A small encoder-decoder audio transcriber, trained from scratch.
Model: encoder arch tdnn, encoder norm batchnorm, encoder activation gelu, encoder depths [12], encoder widths [320], decoder width 192, decoder layers 10, decoder activation swiglu.
Data: trained on short read English sentences (LibriTTS-R), 123.4 epochs.
Rows from block 3 of the audio encoder of a small encoder-decoder audio transcriber, named by matrix and row number. Each number is 128 + 32 x the weight over its row's rms, rounded and kept within 0 to 255. All counts start at 0. Numbers have three digits each.
Before each channel's rows are labels from the 100 clips, of 14976, where the channel reaches its highest value: "loudest" is the band of the loudest frequency at the time of the peak; "top examples" is what is common among them. Only what is clearly more common there than usual is listed. The data: short read English sentences (LibriTTS-R).
# conv: pointwise conv (encoder.blocks.3.conv.weight, 320x320x1), inputs 160-319

loudest: 4000 to 8000 Hz
top examples: voice: female
conv.57:166119199159159146096166127145125122102140122100085146158113076134113117097132136122154125142101144079140112146167130076080090186139122141121096080082122146081100108049137047081082152097126129153113102136124115132107184125125083105144172117126129138108090093114102122074130036118116164167130155167135139062096151144116133105084180083140113108163146113130097053157067120132110103100101100168067155093180203148167140166186107118121157103146159164149116138097102166103174186113124138

loudest: 250 to 500 Hz
top examples: voice: female; the word "was"; the word "it"
conv.75:104185142147134186131106144135133166112184167103167108146131131157122128102156102108117122067172142149036159162139138078155126078111104062155080110087161133158133113136094104074107135144150182106128123134090110096125124117186096124165104168092113126098092121089122156064128143118099151073098127147116077155115122157123126163147103060172149123103177155093099146140112127089160159136148111071091148141123120105105105134115141112157145114136161144098163159155169152131108154142133093

loudest: 500 to 1000 Hz
top examples: voice: female
conv.88:156111151148102142143137108144114059173092083186146122060151164116094158108110124096135118140161122139147073107109108063128114087117159105144169123051116133121162150087118078100093174144106108065070165101110142167150150082114108062072107167098087122136141101130111115111143131148103152131128094120118114147116138138133164143140122149069058117106102132137125157137127148139089103151111120141126071103079105140156146210111126186104144132170155095165206042093141146163202156112068115

loudest: 250 to 500 Hz
top examples: voice: male
conv.50:107113159030105141091162136148146116108035171161114132107056135082168129155131094105124105157123133109140103111099158082103133209150098152092108085159142116113139134127089142111101119133171117164146128138142139091151115102121188102123106152108098058143121131130151114125206079089139156121132175112088139096100086146126121116119167134071146095084165071080138168054095118136147141064190151151157154127098083157076104084131093100090135119095083110188116143061080136119168143174130119

loudest: 4000 to 8000 Hz
top examples: voice: male; the word "was"
conv.84:153183147150142082110210085139123025091166171139124085106121139141115065099129138123145136144141162078118125107125136118155136114104162156127073166160061126148125123118091111107066132173079107148087104061145174119110159134127127156110170080165121150141170124147178120097131094122081124104162093120175168106076094116156049105073129077123137151126131135114116162063094150158104068142089106122139171096117142155129145172107155111118128084113152156189130142108124108189156160083114077

loudest: 4000 to 8000 Hz
top examples: voice: female
conv.47:159125152150141131119179117088098060171118145148105157098108139125159148047046112081106139116110132135145154116128105082097106066147148089157123147113149145091123060092112099152121155137142086141151122108158130162102128195091043134128123124150141087120122168112159092177118097129171098187137131080136087169156155090155142134125083127084173123120119158048189107167125161153066120152140087130140110144122161135150121106157077158057100128137122139104095044124127139142160083088161059

loudest: 250 to 500 Hz
top examples: voice: male
conv.185:133118131099166124138130117118133174169140122122153138104147136189117100148119119084014137109115132153115130098075027105135126196131129093095075058118131097146120156134125082109115105120115102147135118077117195156131218176175162123103145121136141085138110059059093131143150153124129087144145184116111149101155119112128147157104085122095118120098127116105125049105115116079186137104151120141129071115176101086152111112137117075076145164139093125116094152132143155112152158158122096

loudest: 250 to 500 Hz
top examples: voice: male
conv.20:080130113090159123127078160164148149102150100133117123144224146111105118115092111061058096137096106114130166133060159175156128122128106143090091128143118110126162141113066108063128125179119204133132135162128121134129149138091131114137128156128120079093060144071126130087155133145125096090145100167062139135118117068115119081166171158102124137089145034112156109176130123140086135154167093130159168089079122138109157136144131109091051099091109152081110206147093190123126124185148179

loudest: 4000 to 8000 Hz
top examples: voice: female; the word "to"
conv.186:085156163175130075131155102067123144180097152085136133134164140145105157109065101107125123144108143124118080074120107102173120131103148060110149103084159106124129127037113058121139092074121130153116103116053094137121080183140044174110123109104116119147064142152117142151118143062115137159101133140121091131113117094120121128104170068106132160140109158119118155165177102074142141169119151131159104152132144116114178088061078135154132110106166143088151003144220062095091158102151152

loudest: 4000 to 8000 Hz
top examples: voice: female
conv.314:122185107121092120116146132147142136152150139140150119094164115108109159161120106108109107099097185185102080113109213179148156143151160103091128168122146098116157090108094107122127102108094145115142190112054180114182081134104090095060148140180057116108036132107131159089143144078091106144143066156109168134088066129113144112130148111160115166173101189113182172147131111117144137123150105058166114122108137078142124156104131151092121102115158180136145128119130064137103106177118139

loudest: 4000 to 8000 Hz; 2000 to 4000 Hz
top examples: voice: male
conv.108:154064135105169125101118133154160148165184185128178114155213098115139114147148167114126158163142149093107177095123121121107105156143187087043139117145085065126183166107102139129085150158053103090132103100119121117155133177134111117093117082169115126101107169147158121143116125151039097101056192114105139138129144134159090128119185149142182134055154111134080108155140168205129125130084135142099089122104150090110179119139138114082133168079039149182197135128128153128167124142167093

loudest: 4000 to 8000 Hz; 2000 to 4000 Hz
top examples: voice: male
conv.128:184136132167163093134116139050125101088134161144148121133107134143081154083184113168128107130078100097194157156116107142111160134096121180109161121152116136118152068141116106080204046147095099114183095062141122154180167091125075100164114134054088178086167134078131176111172114170164114137139154050141186137129142113122078125090160154087173157152083128193161108129124096083093128097112151143128172148146117145173138085078133144144155181114083079141124110148126118093164113074141126

loudest: 1000 to 2000 Hz; 500 to 1000 Hz
top examples: voice: female
conv.16:170142166115102118094142108125095102093144061137136132088126126122119160160122146157169151131084131071195119074121092124096074071080118127124172106132090147111195153048146113115162093089124152057129099177101118143145080153147133096083138148097090165066138071107117184129130151162109121105102181131152115042086186094151096122132161193114100098080208073130083133108132110130153174122090157096149132093110165090189108142144049147129133148113112170130204133139111118080115144122114136

loudest: 250 to 500 Hz
top examples: voice: female; the word "you"
conv.64:126101088134151166137093141090172127116158145134116070124192103102125105095134180111104130109133161138135185094109169130101144123127115132140109066109170172144116126179132175111135154083160140070126165135168182049096096113166104089164110121143155043155130135072139119129104120122095131093089103121137143130129104129105197147085143094059049142155097079000084115131177179093124126156140121081158132107049085095170106139094117102103109130120117095113144130143137099118129098148121120

loudest: 500 to 1000 Hz
top examples: voice: female
conv.144:092145132110099136112101090072099149164146111082106135066142134159171155075180131112151087142133119091081136153174157088152050084112144054134086133165121113158135059057146126112114096128063144053111143091118114146133165097125020121106085144107113187117132117129128090118155126097125166165169136138104153082106181110131099161112145110090100152122039152073144107128088117102080083141078107162149052142126150153153155138110166090171157083138154100103105054103144113151131124158112115